config = dict(
    num_classes=2,
    embedding_dim=192,
    norm='batchnorm',
    avg_pool_shortcut=False,
    widths=[96, 144, 208],
    residual_init='zero_last',
    muon_scale='original',
    nesterov=False,
    max_grad_norm=5.0,
    cautious_weight_decay=True,
    batch_size=128,
    weight_decay=0.06,
)
Rows from block 3, named by matrix and row number. Rows with one number belong to one channel. Each number is 128 + 32 x the weight over its row's rms, rounded and kept within 0 to 255. All counts start at 0. Numbers have three digits each. After the name is the row's rms in percent of the matrix's.
# convs0: first 3x3 conv (model.blocks.3.convs.0.weight, 96x96x3x3), inputs 42-48, a 3x3 kernel for each
# convs1: second 3x3 conv (model.blocks.3.convs.1.weight, 96x96x3x3, transposed), outputs 42-48, a 3x3 kernel for each
convs0.21 099:135121119138152116142172149123119124109125148120101133071099193173153165209183136112125128121154124149171119147145123132139102115128106093134120132102095129116087131144097121132086114100155
convs1.21 091:165118151157138155183178167094088096105095094104104043172186182163130100163085077102108141150126107165128118129137146136158134131171119082163110148146120180145143131142138159130104154160134
convs0.22 097:095112099123143119139140152155143201151155154154152150110104127162168111135139127103123174115086118125122131142130152169108136176176150083074108109075128128095121131101137160165193163114158
convs1.22 096:101105175195170140139134106138100083211129102208127116142134140099119147099101086154084091143143153154139199113130126052113133102074084130044098088072118055095055151145120151141167159143155
convs0.23 095:186188169164163129154142126165195163127142148148129141161173119148132101134110111161078104128111107127096138138143094112150130125178168093056086082089131099139184141148100168168196175175185
convs1.23 087:105074096186133139206148185167126093151146171175191132123111065156106111133089103147133126131155134142129121115132088144151118161142134096101121104110122100123108106110097082059089103138155
convs0.24 100:164145119140150129127129108121157179138123140147143120157157131092204206034108156137078121163086116139134142098130158140091116120080139123080136106080138092086092125128118099100130145097113
convs1.24 074:116125145106154132101144136153158160122103182135101192180101113075079130071064159111125189123162196153130117122081121102088142052125151118135130140138133127119088127180103104177082176119120
convs0.25 106:112146146114125137091116138109103127130147124096141141143137120150138142169144117096092143097104163097107154155172177191180178132144125093146107098151126086166155089118122069110140108085119
convs1.25 087:149188191190147182168194206133089084146119139168133145171128138169141165105104178116105134064095083111127084117160212114127157151095105101084065128137099134133147116122124123143124130072108
convs0.26 105:122109117110127112094149110100100135071081127078095116120086128153068094186100108107112125106136117124092081161135105154187166141153169120122131101112112116131106092155165100121165161168154
convs1.26 083:066068112117076049144142094148135172166136144127096065148127184116067110171102120163145069138078017086058040082051066120120104153137093165117101189156132149142106122111105152161128125124108
convs0.27 102:125135116096086106101073090136148164094126151054056128101086113107140131185199179151114090160101114135112131148137135146136102098125131144125151143125099146145129114093114141162114130145108
convs1.27 099:109159213119150152117120163090093107137098082106102105121082079100061074115111137135174132141196174148155148140121146066055099131099071139108106183154132062151124118136137166135109194218155
convs0.28 096:113104110112117155117141144157178105120154141134119128142111137129124164167120144080123124082137100101165097144158122148169128146145120124103177087084109125133151143171175099107128123098122
convs1.28 095:157147165147139129121150136075107149117126111113178125105130107071148135069112137154190135153116114156114111161188225123152140141153176076173126116156172122128179116135143122107148132180160
convs0.29 105:135131124168144140162150148127144135148133136140129112145140142093071114152123166139162160128160157093140146081074098087112139084095117204157127141119156146117166199210196153171181148162141
convs1.29 091:146195176150167166123163165145175188130153118141131140134098090144118112154163141169157125158166119171149126072100136108152142147180145112112146138148172090122144115121152147120151175160147
convs0.30 098:107101103112106084107112090098133068124104065126109114126127090116111101130166166171094057164110081089142130176175113097119124114086113136073141107086154094171223153107127127162150135152147
convs1.30 100:102107112171163170231149150130119069121150092128206149168094131097131124088102127091129160155134149121121187201152093157133092163124098086056110145108114112067106127100131163063098098132138
convs0.31 094:152159166137134153127122082111115092151096085164143124111100131117126176074066122107091094106112094169169150171147199165111113138121130154135171115120142078116157123135104144136129209189120
convs1.31 096:103125146114122142080122181157235237129125213128187157192153128134162172123166173131150157109122133135116144140162132148146140041114175114129131147153138197180120083051080166152145151149171
convs0.32 095:130077112159130143145118106131173183113122156134151139137177172118171151130148127112224118109187123153097098104116156114106209106054183212139088168151114126078117147173172089142191142127121
convs1.32 100:149174176162133085129147143181158131121190161115121057125137121103140068153132068128117076158168129143120121147126136150136137150147134093165129108152163100126110142118133106120130189125173
convs0.33 096:179128148154143130140141169105140183133098132146056065150114041178084080212184138148133130122115097141121105233223162195170187160163189128120125095175146083140125114151216079112090124126131
convs1.33 101:127158208124174211117191169097154114125079131152147084140126150132093131129106073123114075096096064198125118145170133051068119143084039145138143135136138098131116059131080133188126150184177
convs0.34 103:093100118086084122101102132159090104139114093136127141137149117103125118136144110072129145127123140192147105133144140141168133171157174147184140126122118146155083142100108161103130155148119
convs1.34 107:126156098128071079145123128057145158160218139122177069096151133065139123159164121143136203138151149194170140146157109137144124153142101187134129187102107177075104110124137168170117156127160
convs0.35 095:139160160149151152106163131169206111122133119131136076125139093151136146124113114219115149143180155099117172129137114156149133122205155109138139158147145076169153141136125090165089147104101
convs1.35 106:132149121163145117183181115042104088102098092061164107135083107110101112085106084111110095101123129115107131116133122151147132154177098147117092135125168131123154027081141132086131120112104
convs0.36 099:136131091147148132147151128115127120160083140148117062097133127115140098149144135095083097144107163139105163121140079126168114136150163111113154128184174155096117119127136149148133146102144
convs1.36 110:106048116061086099129136190137204197106144134136147091134092096152121147120132140168111104123136120165155116152188131104136132137114138145115136153085181144133143119167135103148189109149130
convs0.37 099:146159167112128118136133125158136105149159109132157164156210203107151169161102070110079090146140140134154157151120151168157108129166134121143114096081083086124119109092083132136145140149206
convs1.37 110:085087104132117135122158151210203235134113170123146151138125113167151153154171155201166129119105102116095099133120101183132136128167142111155116131153169146148137085043082170142134136132164
convs0.38 086:138132113117118107140136137123129113119117113117116118126123123105119096113122095110118111134134114131107120093121138080112110115098127123131141118155136136111130131129125138122134139124152
convs1.38 104:114135109128095080085063040120078103130110123113111115106128139112132151110150144140167180114130135122079107113126146132143163176148153153099044133125111093067123093106124125122150113132155
convs0.39 100:166152127143126147121111131126096088151099124152161152097091103115155112128161126129094111141129137137137151123127138130105137101099125080108149055119119074145084143148128153119094163141157
convs1.39 086:095101071117161121135150108090132149159156183109096155095143149133116140147125170111082105074106131081098105063083144091125142110114131108089161131130123130123086194157126178141142134150133
convs0.40 109:132137174120130121113126140118157135139162146108123135202152147200147118134184144095121078119115107113097110100145116084129135062120141164125116134112102133097162149132160111129106060105114
convs1.40 107:184212187138146132084100136143140157138131157106090108209178147147108144225195176135102083116171150143174131085168162049140159081078082086105106103150140033087067116114108081103089109140151
convs0.41 102:135155161133143145127114161133130105166145125132102120134154174097122156096099120150141150126154181140137139059089108115125096078118146130129123118138123119115142117150163117112130133130111
convs1.41 094:165188164164196140158136112171174151158138165143155133143121119099112099138135141153132115130138144149123098125085099113089150168171115203206151172253170125203175131139089124120116062129141
convs0.42 099:125155151096121177122137129162135132177177086110190205139150119110147101116122119099120099171111101108148089110119132118132101130126114131129108157122104146112092161141158129132158132162173
convs1.42 107:060112103112070105134041056132174085093222169110096107115173130128165141169154122129166154088139129167091139121109129116129140085133154163131137216115137127063120154072117134139089090132134
convs0.43 102:127139119147157129149181149138150124096145157121108148107106065122139135126128131176126148167105097129101195116099100125120118144136127131046051141093076112148221166131156131141147130127093
convs1.43 085:146150120158170141152142182128132146128092066147173114061107133136134153073099193138174104146137153120124146149153115128124079133208167117139141147111071156122137145164165066130137069089129
convs0.44 101:156132085127162109113150143077133196087084127111069095114094140137113133146132130056126076115077222100140147147134135121132134139164126132144123096184154052107114139121102150121150126114057
convs1.44 099:119130067063106098159154105166154115149098088139046055141101115155114118146128175210133126162125143132082114138176176094140151115089124159137166126128143119150146170117130112166178180084185
convs0.45 095:137170132160170143119134097137116070204150114173177142207173166159179191113134189115156118108178118107120140128121208128122146154116120118144109129150150077110155149137138078118098157125139
convs1.45 104:131174169111162173120138142163157163111117166122139114114123061101148121084137143145159176111114148153159133174136125126143161099137175150153177121157175087072091182147176096108140101147118
convs0.46 109:146112134120092110131118130139170128133143166124087149132134129116114091140159097128124151107151140123123177137144099135155103159141146140113162114117120087133102099100134063126115056055114
convs1.46 108:140143183128151103106091128153139124171085055098107127135098080135065115080054098113154142063110131100143105134146125163125061106150067142161126090145096145173170045118085163129179094131118
convs0.47 103:174175187199199191138195209141126138136133176116117117137142110128116099156158127132106138122128121141112120133106148149145172054088138140127071133115064134097045150146122156173158168185178
convs1.47 086:114133163093114158092129165169171137141134136144123102154135195143076142121132155111143163142141168150149166022083155032029113108047041133136155166121113126139142122127114129127175151201213
convs0.48 100:107125141130108116144125131139172132094183137054106169135118102126133109088111138148121139136166055118182139094105131113114106122145136100104127124085103128110124117088075132185119085167204
convs1.48 106:165176148121169107173140136071106117133140094144115113149100097070134098142083117120192124101086144071144077133120136125064110087109157078116110121098135098131200068051104214080107110171056
convs0.49 099:116127129125119111127127145136148154123144102101128119161165147142144137157146114125134139123109152132174084108190134103121127160113097135216117194254133150111111128154138119103126134156116
convs1.49 100:125077035105059093155140114153130127090134104122131086128158148127124133168103093145158110171113123087087164139148215149173208166124116121102102141131148124093085107156076165134073137147122
convs0.50 090:131155145133131129158105119165132155140136109152137119167168106179134089179129107095157172098145166105126176108102127150129188122139132113157138122112147097144170100133146087100138127089097
convs1.50 097:157150142138141128147158114118125145118100130118082098088147145111149131070101128199159174160154133153112128122105111154167135190150115219165062178184092142153145143081113081112129118145158
convs0.51 113:159153158135149148155151178142168146107133154132139147151139145125139113100131111136084115117129126124119154142138105148135098155133109133103154116128160131142134159137141100150142085104146
convs1.51 114:156158136168120113060087127098115141161067170122111150150144136140145119093123152156142122161136119100104098135192210150144172140127136169110079145133143129121106122144170174170169121168149
convs0.52 093:169147147151149129136127141152184154088104120094081085148138080123169137148202187135129100126101080137116089166148133110180163035093139145105067125095111157133136112146161136135145167146100
convs1.52 103:082119197053106165106138171159123070132145127123101127170175187143133147097079101097099152084097107129089092101149169030040165063000059122110119168161125164159108085130132113152120168200156
convs0.53 103:154128143127119098147142117106089090118124119082133137110121153110089094077027068132130202101139214119113119072106142234177163255216138120134125114091157115093097177159155094097114109106115
convs1.53 092:176134143134141132124128109178209190194197178095064099166138147101064062165097115097111093150115090100093092049054058085090112159155163155150182130139173094100149128085107058022101084082108
convs0.54 101:115107122120120094129114096114112118129133127124123139099147108108140125118158126147074104069091076052061056120127134133119131175153155116069090130110083144096041139134174131136155098130122
convs1.54 093:089084118110107097150149127147166152133153175166140116146125134133109132107105090177159155192173173180160155135138130065118116116163142131093069133102074155077079162198132158165155074146124
convs0.55 107:128105116102113099114084120112167136142155156142107158135160125143130120138129087109144130075093127090139179127142139117141127104078158136149154114154131136141070139131112120152130114144151
convs1.55 109:096100126102122096126120126113138133131113088152098059085095137072100153083109161160131109111182166126165134148110114139093108137136130155165084175123107080123088170120073127107149148173119
convs0.56 107:122117156161136168121110133093100153104097115117135105133143128140124138128077067118158102086153127110144096140148169148161136136129133139163120166181111119088086149121101158131053171131083
convs1.56 109:145160164137140136128195166094110145142095069140158112150138137131120072140125077054067113143116122178114111166095114089123153146143127138093131116088166127061085115108114103112109125098133
convs0.57 096:140174153171162144133147145146120189126082114139104030101097125098091110113112105108104132103069226116109135106110140120135148134117115080063119090180135076157183113192187112102163117125041
convs1.57 094:125133090160139141194155158105128114068113108096108117187203181172130138179094091144100092132119096128119090156177159116177167168141129163153139168106141136199145163178161125165124187076142
convs0.58 113:128111124145134124117127131141095144145113163105088092116123096156126159116114109169113085074098128113112158133148134146160155106114133085132105198141081140110085146124109121103102151116141
convs1.58 111:141098075069100113122148155096184130139123071122112097133160129172148166145129119173182140171203162123169139123181206113138141078088136177133121109109015124106135081181134162153151134186170
convs0.59 104:125114130139119125152139137180113159189172121129148104122121117134143125126158150137122091136102121171209103091082163116084118120118093116153195079098134160133097082127122186157152152152114
convs1.59 113:078112114156112138145142113126185108111151175139124181130151094137111125164165129130117142147128116117103119154108141117118113075095142137111149129132137083095100130077109119124099195182129
convs0.60 103:086143143083123111077107104115145119110123108149127126105067122071055113141115154094066128110121099114132126112160190100094121134140097151201128175201175172132143142134116113107097164109123
convs1.60 113:159088104070083134078129176126161146100142083124201113122128086180165142116122135145141118193144129181169145147151149129151147172086104131107107111080091089128102079132097142117118073198166
convs0.61 099:072097092101113105136127130163131111126126133095073057136111142126108119174159127102140100212154102161131105092103112133120130087099130065125135078109099121103133102088085144115122134151146
convs1.61 099:152159143123143096114168170118045048037134079074131112185169135124117148151147179129106121175136077109134131095134136064129126119106101103052099174132111116152129122111117130180093167186145
convs0.62 105:106107140142112135132111120141102126137116152141143141122124106110082091144092054075096076117116094088114127166116078133116122102138105157135121173101104126098078121104103122120141171165170
convs1.62 117:142127159148153140147119044127179129117146185170135110073081083112105127166168128151141167131133152134133132122110096082087131111112105143124105126113099119097083118136191122191201151119184
convs0.63 112:150133119149130131176168159159128113109096092126076070108097065120111107110112132175141140134130110168145123140134144100120129122090115094123129124151156147158189156199202137156149173111105
convs1.63 092:145142113105135124096108118119128179101132177106138185072096140130133103137136132137111058151164105189173142149131151129119130154131091090114139098141120099142150149113115124151193146213230
convs0.64 106:167134082161135090141158130101178184122150223138100139134137119126133136162127149142188118083166157118123176158129099134152140111125165147097091147105082128120131081164121120153177136079209
convs1.64 109:121072109108102115108088123114120101121119129144159103106093070111121076102153114181088068099116091120104100112169148077076116102113061120100072143157063139211119103099122125089113213125160
convs0.65 097:104127108142132138110118162166148168119107148117096102141176166137144174135141186108151158130194225125129153051063054137107133130094155159154123183189152112121160146152146124110133125063090
convs1.65 106:214146090133130108133081137121138097149118139130090123177181108128119092096084119144123101135138108142126124121149183054077158124088105114073111146154160100110090105153124132097072161117137
convs0.66 097:143173115134160126126148128137121111182153176142166133129130109166124123149128113163141178125121125185117125142132148132113124118108119188143199090074180078032139108114116091110137129111141
convs1.66 098:149174112128131163121107101115137130206148149153112068131130123069102156132109116209118114112122127126102111170153173171105150120122124164135112106130069147075065084122100135176197164078151
convs0.67 100:124159135100154145065087122149147172120132122131105070142133115105110114132131160106089169102155140153176116143101106128109110128112087133143108175104118164134168140072081101091076121111104
convs1.67 095:116153117135095096098179135068140115129126061096121122114107094105102134160121133104132102125155107095122112134149140135169160143194181146108074122074120143102111165122042121072041112079111