From a checkpoint of a small image embedding model.
Model: 7.11M parameters, 64-pixel images, depths [4, 9, 4], widths [96, 144, 208].
Training: muon at rate 0.015, 5600 steps, held-out accuracy 100%.
Data: trained on microscope photos of single blood and bone marrow cells, 194171 training examples, 3.7 epochs.
Rows from block 9 of a small image embedding model, named by matrix and row number. Rows with one number belong to one channel. Each number is 50 + 12 x the weight over its row's rms, rounded and kept within 0 to 99. All counts start at 0.
After each channel's rows are labels from the 100 images, of 14976, where the channel reaches its highest value: "responds to" is what is common among them. Only what is clearly more common there than usual is listed. The data: microscope photos of single blood and bone marrow cells.
# convs0: first 3x3 conv (model.blocks.9.convs.0.weight, 144x144x3x3, each kernel summed), inputs 0-143
# convs1: second 3x3 conv (model.blocks.9.convs.1.weight, 144x144x3x3, transposed, each kernel summed), outputs 0-143

convs0.37:51 51 59 43 26 46 36 65 56 37 37 36 59 53 42 66 52 40 46 47 43 56 61 37 52 51 48 70 57 42 63 47 64 42 49 40 81 46 43 52 28 59 35 30 40 70 43 59 58 73 60 44 52 43 49 47 44 51 57 31 44 48 55 52 50 61 41 40 65 64 39 88 50 42 74 67 58 66 42 36 37 45 59 49 51 37 36 48 48 53 40 70 59 42 58 43 32 38 61 61 49 55 54 35 48 45 56 17 36 20 52 46 63 46 40 68 53 40 45 40 40 35 53 44 22 41 47 74 45 46 41 26 64 48 40 51 45 65 53 46 44 34 40 42
convs1.37:38 45 27 43 58 51 55 39 45 50 16 14 58 34 37 73 59 40 77 53 31 31 58 52 40 56 67 32 73 49 48 55 48 60 52 62 53 43 57 52 44 52 35 39 53 43 42 55 50 45 58 37 51 39 57 51 63 45 41 54 40 71 61 43 63 39 72 46 46 46 50 55 41 47 41 65 69 28 38 63 41 79 48 54 54 57 52 54 38 40 30 37 26 77 69 46 37 43 34 51 53 57 50 47 56 46 54 64 51 45 49 38 57 46 42 31 52 54 51 41 42 38 57 38 50 48 43 36 50 34 42 34 33 54 51 41 87 47 52 56 65 33 53 54
responds to: smear: peripheral blood

convs0.35:64 49 48 46 44 44 60 29 60 87 21 46 62 55 55 57 32 49 61 52 53 37 29 59 53 61 58 40 72 46 41 45 48 39 76 57 46 44 42 46 42 50 58 38 46 53 33 47 62 55 42 52 29 44 69 49 42 39 48 45 52 39 52 57 53 64 52 42 34 26 58 55 38 59 47 39 39 31 40 46 46 42 46 64 59 51 44 40 46 59 61 53 41 76 62 48 62 52 41 71 57 48 53 48 58 48 40 46 51 46 77 58 65 37 35 38 39 55 71 61 42 77 52 41 34 62 35 37 40 64 31 76 68 21 59 46 51 52 38 48 67 39 50 70
convs1.35:82 44 47 45 51 59 54 60 55 55 51 30 46 13 36 56 40 27 40 47 44 34 49 41 59 69 51 58 58 68 64 80 66 54 33 51 61 34 56 52 47 62 52 52 58 72 53 48 49 63 46 52 46 57 39 47 44 41 49 42 55 49 50 60 48 45 60 53 45 56 49 14 62 56 51 53 68 33 47 50 65 27 36 45 43 57 54 44 49 43 54 35 58 55 48 62 50 43 65 58 77 51 61 49 57 68 58 46 40 41 41 56 60 51 66 57 68 55 27 42 53 84 53 63 37 39 30 53 45 54 47 42 34 18 48 70 69 42 39 42 47 42 52 51
responds to: smear: peripheral blood; cell type: myeloblast; cell type: lymphocyte

convs0.8:62 63 55 47 39 40 65 42 68 21 64 60 67 70 40 41 53 69 55 55 42 43 82 55 50 65 62 42 40 66 45 49 72 51 51 59 38 48 56 56 30 62 47 52 55 50 54 47 41 42 55 53 52 38 67 68 78 40 49 78 80 50 45 46 43 59 38 51 40 68 56 50 50 43 54 52 33 62 70 29 51 50 58 55 46 52 52 35 54 57 46 33 35 59 34 49 56 54 53 61 58 52 51 41 30 63 41 58 75 56 68 66 64 65 44 56 60 57 59 41 49 84 34 65 65 44 41 50 42 48 61 65 43 63 40 59 64 43 58 49 52 56 67 71
convs1.8:67 30 47 67 67 50 59 28 35 47 42 36 34 45 54 59 43 27 38 51 52 49 59 34 74 51 45 54 39 49 59 76 58 63 63 49 56 49 47 58 52 43 54 46 68 57 49 70 63 48 47 35 51 42 51 31 58 48 30 39 47 49 26 50 55 56 55 50 48 39 61 32 46 46 73 46 59 36 49 49 62 43 46 76 45 52 43 73 64 56 42 53 52 58 42 39 58 34 39 60 60 46 65 33 68 37 71 55 26 46 60 50 80 40 50 33 51 45 49 51 61 63 47 62 64 41 27 65 70 35 50 45 61 63 39 32 79 52 35 54 50 61 65 41
responds to: smear: peripheral blood; cell type: lymphocyte; cell type: myeloblast

convs0.77:58 55 50 44 58 53 55 64 56 51 80 38 56 50 32 42 55 60 45 51 39 53 78 64 58 55 58 38 30 54 48 55 76 60 76 58 46 52 42 59 39 55 57 63 69 55 64 48 66 19 47 50 49 55 53 41 85 55 53 97 70 51 68 49 43 57 49 50 42 60 51 37 61 49 39 50 37 45 69 41 58 34 60 55 51 51 53 63 47 57 47 58 60 76 63 46 50 57 53 57 40 45 42 61 68 62 65 48 65 68 38 45 63 34 51 48 61 47 34 49 58 57 52 68 70 69 46 41 42 47 73 61 49 53 43 43 74 50 57 44 44 48 60 47
convs1.77:54 52 44 50 72 43 34 41 49 26 48 50 28 53 49 50 57 30 58 52 51 48 54 31 42 53 37 62 48 52 47 52 84 56 78 50 42 56 55 35 49 54 56 47 61 63 52 82 53 54 61 60 49 31 64 66 23 56 57 18 48 64 48 39 50 41 63 33 45 39 52 52 43 46 55 62 61 42 63 63 47 60 62 61 60 40 31 52 45 70 56 45 43 52 36 47 38 36 42 43 58 52 49 57 45 39 53 59 39 41 60 56 73 43 45 23 52 56 57 43 44 70 62 53 67 51 46 52 47 37 68 49 59 70 30 18 78 51 65 64 62 50 56 45
responds to: smear: peripheral blood; cell type: segmented neutrophil; cell type: myeloblast

convs0.18:74 56 46 38 48 63 50 22 55 66 56 61 68 51 54 46 64 51 59 50 51 55 54 67 53 46 92 42 49 62 58 78 46 54 69 55 38 53 59 50 45 30 73 54 57 61 71 60 73 58 65 56 37 53 46 54 51 64 59 54 60 61 54 76 64 69 40 45 61 64 36 57 61 53 59 57 39 67 40 35 59 60 33 56 71 63 65 62 50 51 45 51 45 62 49 44 63 38 50 59 49 57 62 44 44 31 48 37 67 68 52 50 63 38 34 61 70 51 64 38 51 61 64 59 60 46 53 59 32 54 44 65 48 58 50 49 29 39 59 69 44 61 72 41
convs1.18:80 60 65 56 49 49 48 48 62 37 38 39 44 42 41 43 78 38 49 46 58 53 60 43 35 62 39 65 51 63 39 09 70 61 60 52 48 40 34 48 49 66 66 41 68 55 48 69 57 60 39 27 53 58 54 37 50 40 51 52 26 58 35 69 63 31 45 56 41 31 48 41 45 67 71 54 22 55 50 36 36 57 38 47 55 71 65 57 48 49 43 53 56 36 48 44 48 59 53 44 60 46 57 43 63 54 44 64 36 42 34 33 54 69 46 61 32 26 55 53 45 70 47 45 52 53 54 53 57 51 45 52 76 40 74 62 65 55 39 59 61 56 43 48
responds to: smear: peripheral blood; cell type: myeloblast; cell type: lymphocyte

convs0.6:26 60 67 71 43 62 73 57 56 46 25 36 53 62 63 69 52 61 48 40 68 60 54 57 50 50 46 35 62 34 61 55 55 57 38 50 65 51 43 60 79 66 58 43 67 31 61 40 67 50 41 55 36 63 54 54 33 39 61 41 28 64 44 56 72 47 71 65 28 42 40 47 59 41 60 47 63 71 45 78 38 52 52 42 49 40 40 65 61 51 60 58 40 51 68 32 58 67 51 39 46 64 49 42 74 37 69 48 43 33 40 37 50 43 55 66 54 39 55 46 47 58 59 51 41 23 30 61 37 62 51 41 60 50 59 47 61 44 63 52 44 50 54 39
convs1.6:45 40 49 13 54 43 49 21 48 50 36 69 56 50 42 52 37 60 28 52 39 65 51 58 91 47 48 48 52 46 47 29 56 64 42 60 51 51 41 47 72 46 59 44 47 67 45 48 13 37 51 70 44 44 45 39 57 37 50 52 54 51 60 45 31 61 59 47 63 62 47 44 67 45 45 55 66 46 66 73 65 60 52 50 63 39 34 50 55 49 37 44 60 83 52 38 59 52 47 55 56 42 57 42 40 40 63 45 51 51 52 58 52 35 70 40 44 76 57 40 52 45 76 41 66 52 40 58 59 49 48 22 42 43 54 57 55 60 36 54 63 47 65 37
responds to: cell type: erythroblast

convs0.101:63 43 43 64 62 60 60 47 63 67 68 58 59 45 48 46 57 56 48 59 39 51 84 64 39 70 67 58 60 53 39 46 73 50 45 57 40 47 52 54 49 53 52 55 58 56 58 60 44 48 47 53 53 57 44 56 83 59 57 69 68 36 70 49 40 40 62 51 52 52 61 48 49 62 60 49 46 45 76 35 55 76 58 56 66 52 57 53 60 52 56 59 43 80 48 52 47 59 46 56 57 60 64 47 37 63 46 53 76 60 50 73 89 60 44 56 43 44 70 57 53 85 48 60 65 56 54 42 42 57 48 86 48 53 61 62 71 50 47 44 63 52 58 57
convs1.101:51 57 52 69 52 63 55 35 48 41 41 60 43 57 57 52 55 26 57 49 53 49 57 40 43 50 27 42 40 44 75 71 53 36 57 58 60 54 47 51 66 51 55 53 57 72 57 54 55 60 69 53 54 45 45 67 33 65 45 19 46 35 37 32 66 49 58 55 45 63 47 48 34 73 63 59 61 24 49 39 66 46 61 67 55 48 53 61 54 61 50 53 66 51 53 31 60 49 40 50 65 53 55 53 70 28 51 43 36 25 37 50 62 30 48 49 59 42 62 48 46 66 48 43 61 50 40 57 69 34 42 45 49 68 01 44 74 50 49 61 51 47 64 40
responds to: smear: peripheral blood; cell type: myeloblast; cell type: lymphocyte

convs0.43:56 57 70 38 57 49 40 55 63 68 39 63 64 57 52 51 37 55 42 41 48 51 22 56 47 39 55 46 56 58 68 46 55 37 99 33 61 60 46 42 42 50 71 48 49 37 61 71 63 43 43 44 51 80 41 47 48 39 47 44 54 51 49 41 49 70 43 59 41 52 45 79 51 67 46 51 47 49 50 46 63 66 48 56 56 47 60 53 48 56 52 49 48 62 66 40 50 57 74 54 54 40 54 28 78 37 43 43 43 60 59 39 63 35 31 28 40 54 68 34 41 63 46 54 42 65 55 55 39 47 32 69 60 40 53 51 28 30 45 55 41 53 57 45
convs1.43:68 47 75 42 54 54 55 75 46 62 31 28 45 32 53 58 51 49 58 47 54 65 48 49 49 53 44 29 61 51 65 68 78 68 65 42 57 57 63 47 42 56 48 39 62 47 47 49 53 45 39 37 50 37 44 47 27 34 36 66 51 52 42 51 56 29 50 55 54 49 48 25 48 52 37 69 82 33 63 49 30 37 57 54 42 49 68 53 61 47 57 54 50 51 69 61 36 66 68 65 53 46 41 44 57 53 42 41 39 33 47 51 54 55 59 53 59 35 22 45 59 81 54 57 52 45 22 39 29 44 54 37 44 29 55 75 46 38 57 50 46 37 39 45
responds to: smear: peripheral blood; cell type: lymphocyte; cell type: myeloblast

convs0.11:37 63 46 65 41 23 68 25 52 33 48 36 40 37 61 35 69 48 66 42 30 47 63 67 58 47 72 54 43 62 41 42 36 48 57 43 31 49 63 23 39 51 44 26 61 69 52 50 46 36 49 44 39 33 58 65 65 50 56 58 50 44 48 50 43 55 47 40 38 37 64 47 49 39 54 43 40 44 22 27 59 59 57 65 55 50 41 17 36 41 49 39 29 55 26 33 37 67 43 58 43 46 57 57 50 41 48 55 54 32 62 50 56 55 37 45 64 69 59 43 43 50 39 63 50 57 48 51 38 47 56 71 51 34 52 58 34 32 31 32 50 45 42 60
convs1.11:57 48 30 51 52 46 55 50 49 58 61 69 37 44 74 45 46 53 47 18 57 50 39 48 69 20 34 63 56 38 42 39 54 60 68 54 47 33 34 50 33 41 37 45 57 67 40 54 55 60 75 34 60 46 49 44 54 43 45 50 42 76 51 63 72 41 55 75 44 49 49 50 54 43 54 51 55 54 52 42 79 46 39 36 46 42 46 71 48 65 38 59 59 46 43 61 55 59 62 46 48 44 51 24 54 50 67 47 53 34 79 30 62 49 66 53 67 45 31 37 68 47 43 54 25 49 57 59 36 44 44 45 61 58 39 22 39 58 49 46 44 74 55 36
responds to: cell type: lymphocyte

convs0.33:30 48 51 36 50 66 46 53 55 29 46 48 36 45 56 50 59 29 70 47 50 41 53 48 50 68 68 60 71 70 68 38 53 65 54 33 58 45 62 40 57 42 39 39 42 66 59 55 51 59 69 22 50 20 51 40 49 41 66 35 33 56 72 43 68 61 58 47 55 74 60 46 27 51 43 53 70 52 64 69 33 52 67 42 49 59 53 58 41 58 73 40 35 55 41 66 45 39 22 57 59 50 53 71 61 41 46 49 34 20 46 42 60 31 56 57 58 81 48 44 34 48 44 52 41 53 45 49 53 49 44 53 59 38 42 46 65 43 44 50 46 39 49 55
convs1.33:44 22 65 02 51 48 35 61 68 53 56 62 56 66 79 47 22 60 49 39 32 43 49 58 53 43 48 44 58 47 61 68 55 50 43 56 50 50 36 49 64 59 50 67 47 42 54 38 34 52 52 69 54 44 47 54 56 40 52 34 61 37 38 53 57 65 47 60 76 69 31 60 39 51 34 51 53 38 64 40 53 53 59 82 43 63 53 45 44 64 29 51 45 43 49 56 65 47 28 49 39 48 64 43 75 52 52 36 63 55 62 35 46 65 47 44 52 72 45 56 40 49 58 50 36 41 44 44 49 49 25 53 69 61 49 58 62 43 64 56 40 41 55 47
responds to: smear: peripheral blood; cell type: myeloblast

convs0.73:43 56 57 70 20 32 45 78 36 15 51 53 58 45 43 63 46 41 43 49 45 54 47 66 72 37 53 70 44 53 56 37 55 57 37 56 62 74 49 44 56 49 51 55 55 70 60 59 35 89 65 55 41 22 41 42 51 51 47 42 48 62 80 48 67 52 48 48 43 72 44 66 38 39 41 64 66 65 60 47 50 39 68 52 51 48 48 65 46 53 50 48 57 47 62 48 44 44 54 54 53 61 59 77 66 46 52 60 36 31 63 55 38 49 56 49 70 55 51 40 39 39 49 40 46 60 40 73 62 62 49 44 52 40 47 64 37 60 43 27 41 49 42 55
convs1.73:24 32 52 37 50 39 45 62 65 59 45 63 64 79 47 57 52 85 48 39 39 53 48 59 40 54 60 51 78 60 40 32 66 46 50 70 63 39 34 43 55 49 56 63 47 65 43 39 64 50 65 66 47 66 45 60 40 40 43 35 44 46 43 66 47 68 51 43 60 63 43 45 46 47 34 42 44 38 51 65 58 52 59 61 38 51 57 55 54 50 43 40 58 51 35 40 50 32 61 21 52 61 67 46 66 35 52 44 63 45 53 58 43 53 42 13 41 48 49 37 72 37 51 40 64 49 59 39 22 53 34 37 53 59 50 39 76 68 50 67 52 41 50 50
responds to: smear: peripheral blood

convs0.59:69 37 41 40 57 25 46 56 38 32 52 50 68 39 56 54 36 43 45 46 53 46 64 39 46 64 53 56 46 41 54 52 43 47 69 66 64 30 41 33 72 43 76 37 73 43 56 62 52 62 58 47 40 75 42 42 63 49 35 63 72 33 47 38 48 75 55 52 26 56 49 71 66 63 40 44 61 48 37 61 68 50 45 41 58 48 65 31 41 55 50 41 41 61 50 52 64 33 49 66 75 65 42 56 45 50 58 53 61 90 47 54 43 51 52 47 51 28 73 55 54 65 63 71 58 61 56 54 49 47 51 61 45 53 48 50 38 45 63 36 52 63 58 59
convs1.59:70 49 61 36 42 38 46 35 31 75 59 28 49 25 60 50 33 26 55 56 51 73 29 43 58 60 40 43 60 49 42 53 60 43 59 43 52 65 48 66 48 61 30 57 49 33 44 49 66 42 51 51 57 73 45 59 16 44 51 58 27 49 38 52 56 52 56 49 64 19 41 45 52 59 57 33 49 26 49 56 42 60 53 43 62 41 47 25 66 39 68 44 47 59 42 53 50 59 31 52 63 74 55 53 45 55 58 53 35 39 43 53 66 48 60 59 39 47 55 66 43 46 36 46 58 43 46 31 33 64 38 43 83 45 44 45 52 45 44 51 69 44 49 65
responds to: smear: peripheral blood; cell type: myeloblast; cell type: lymphocyte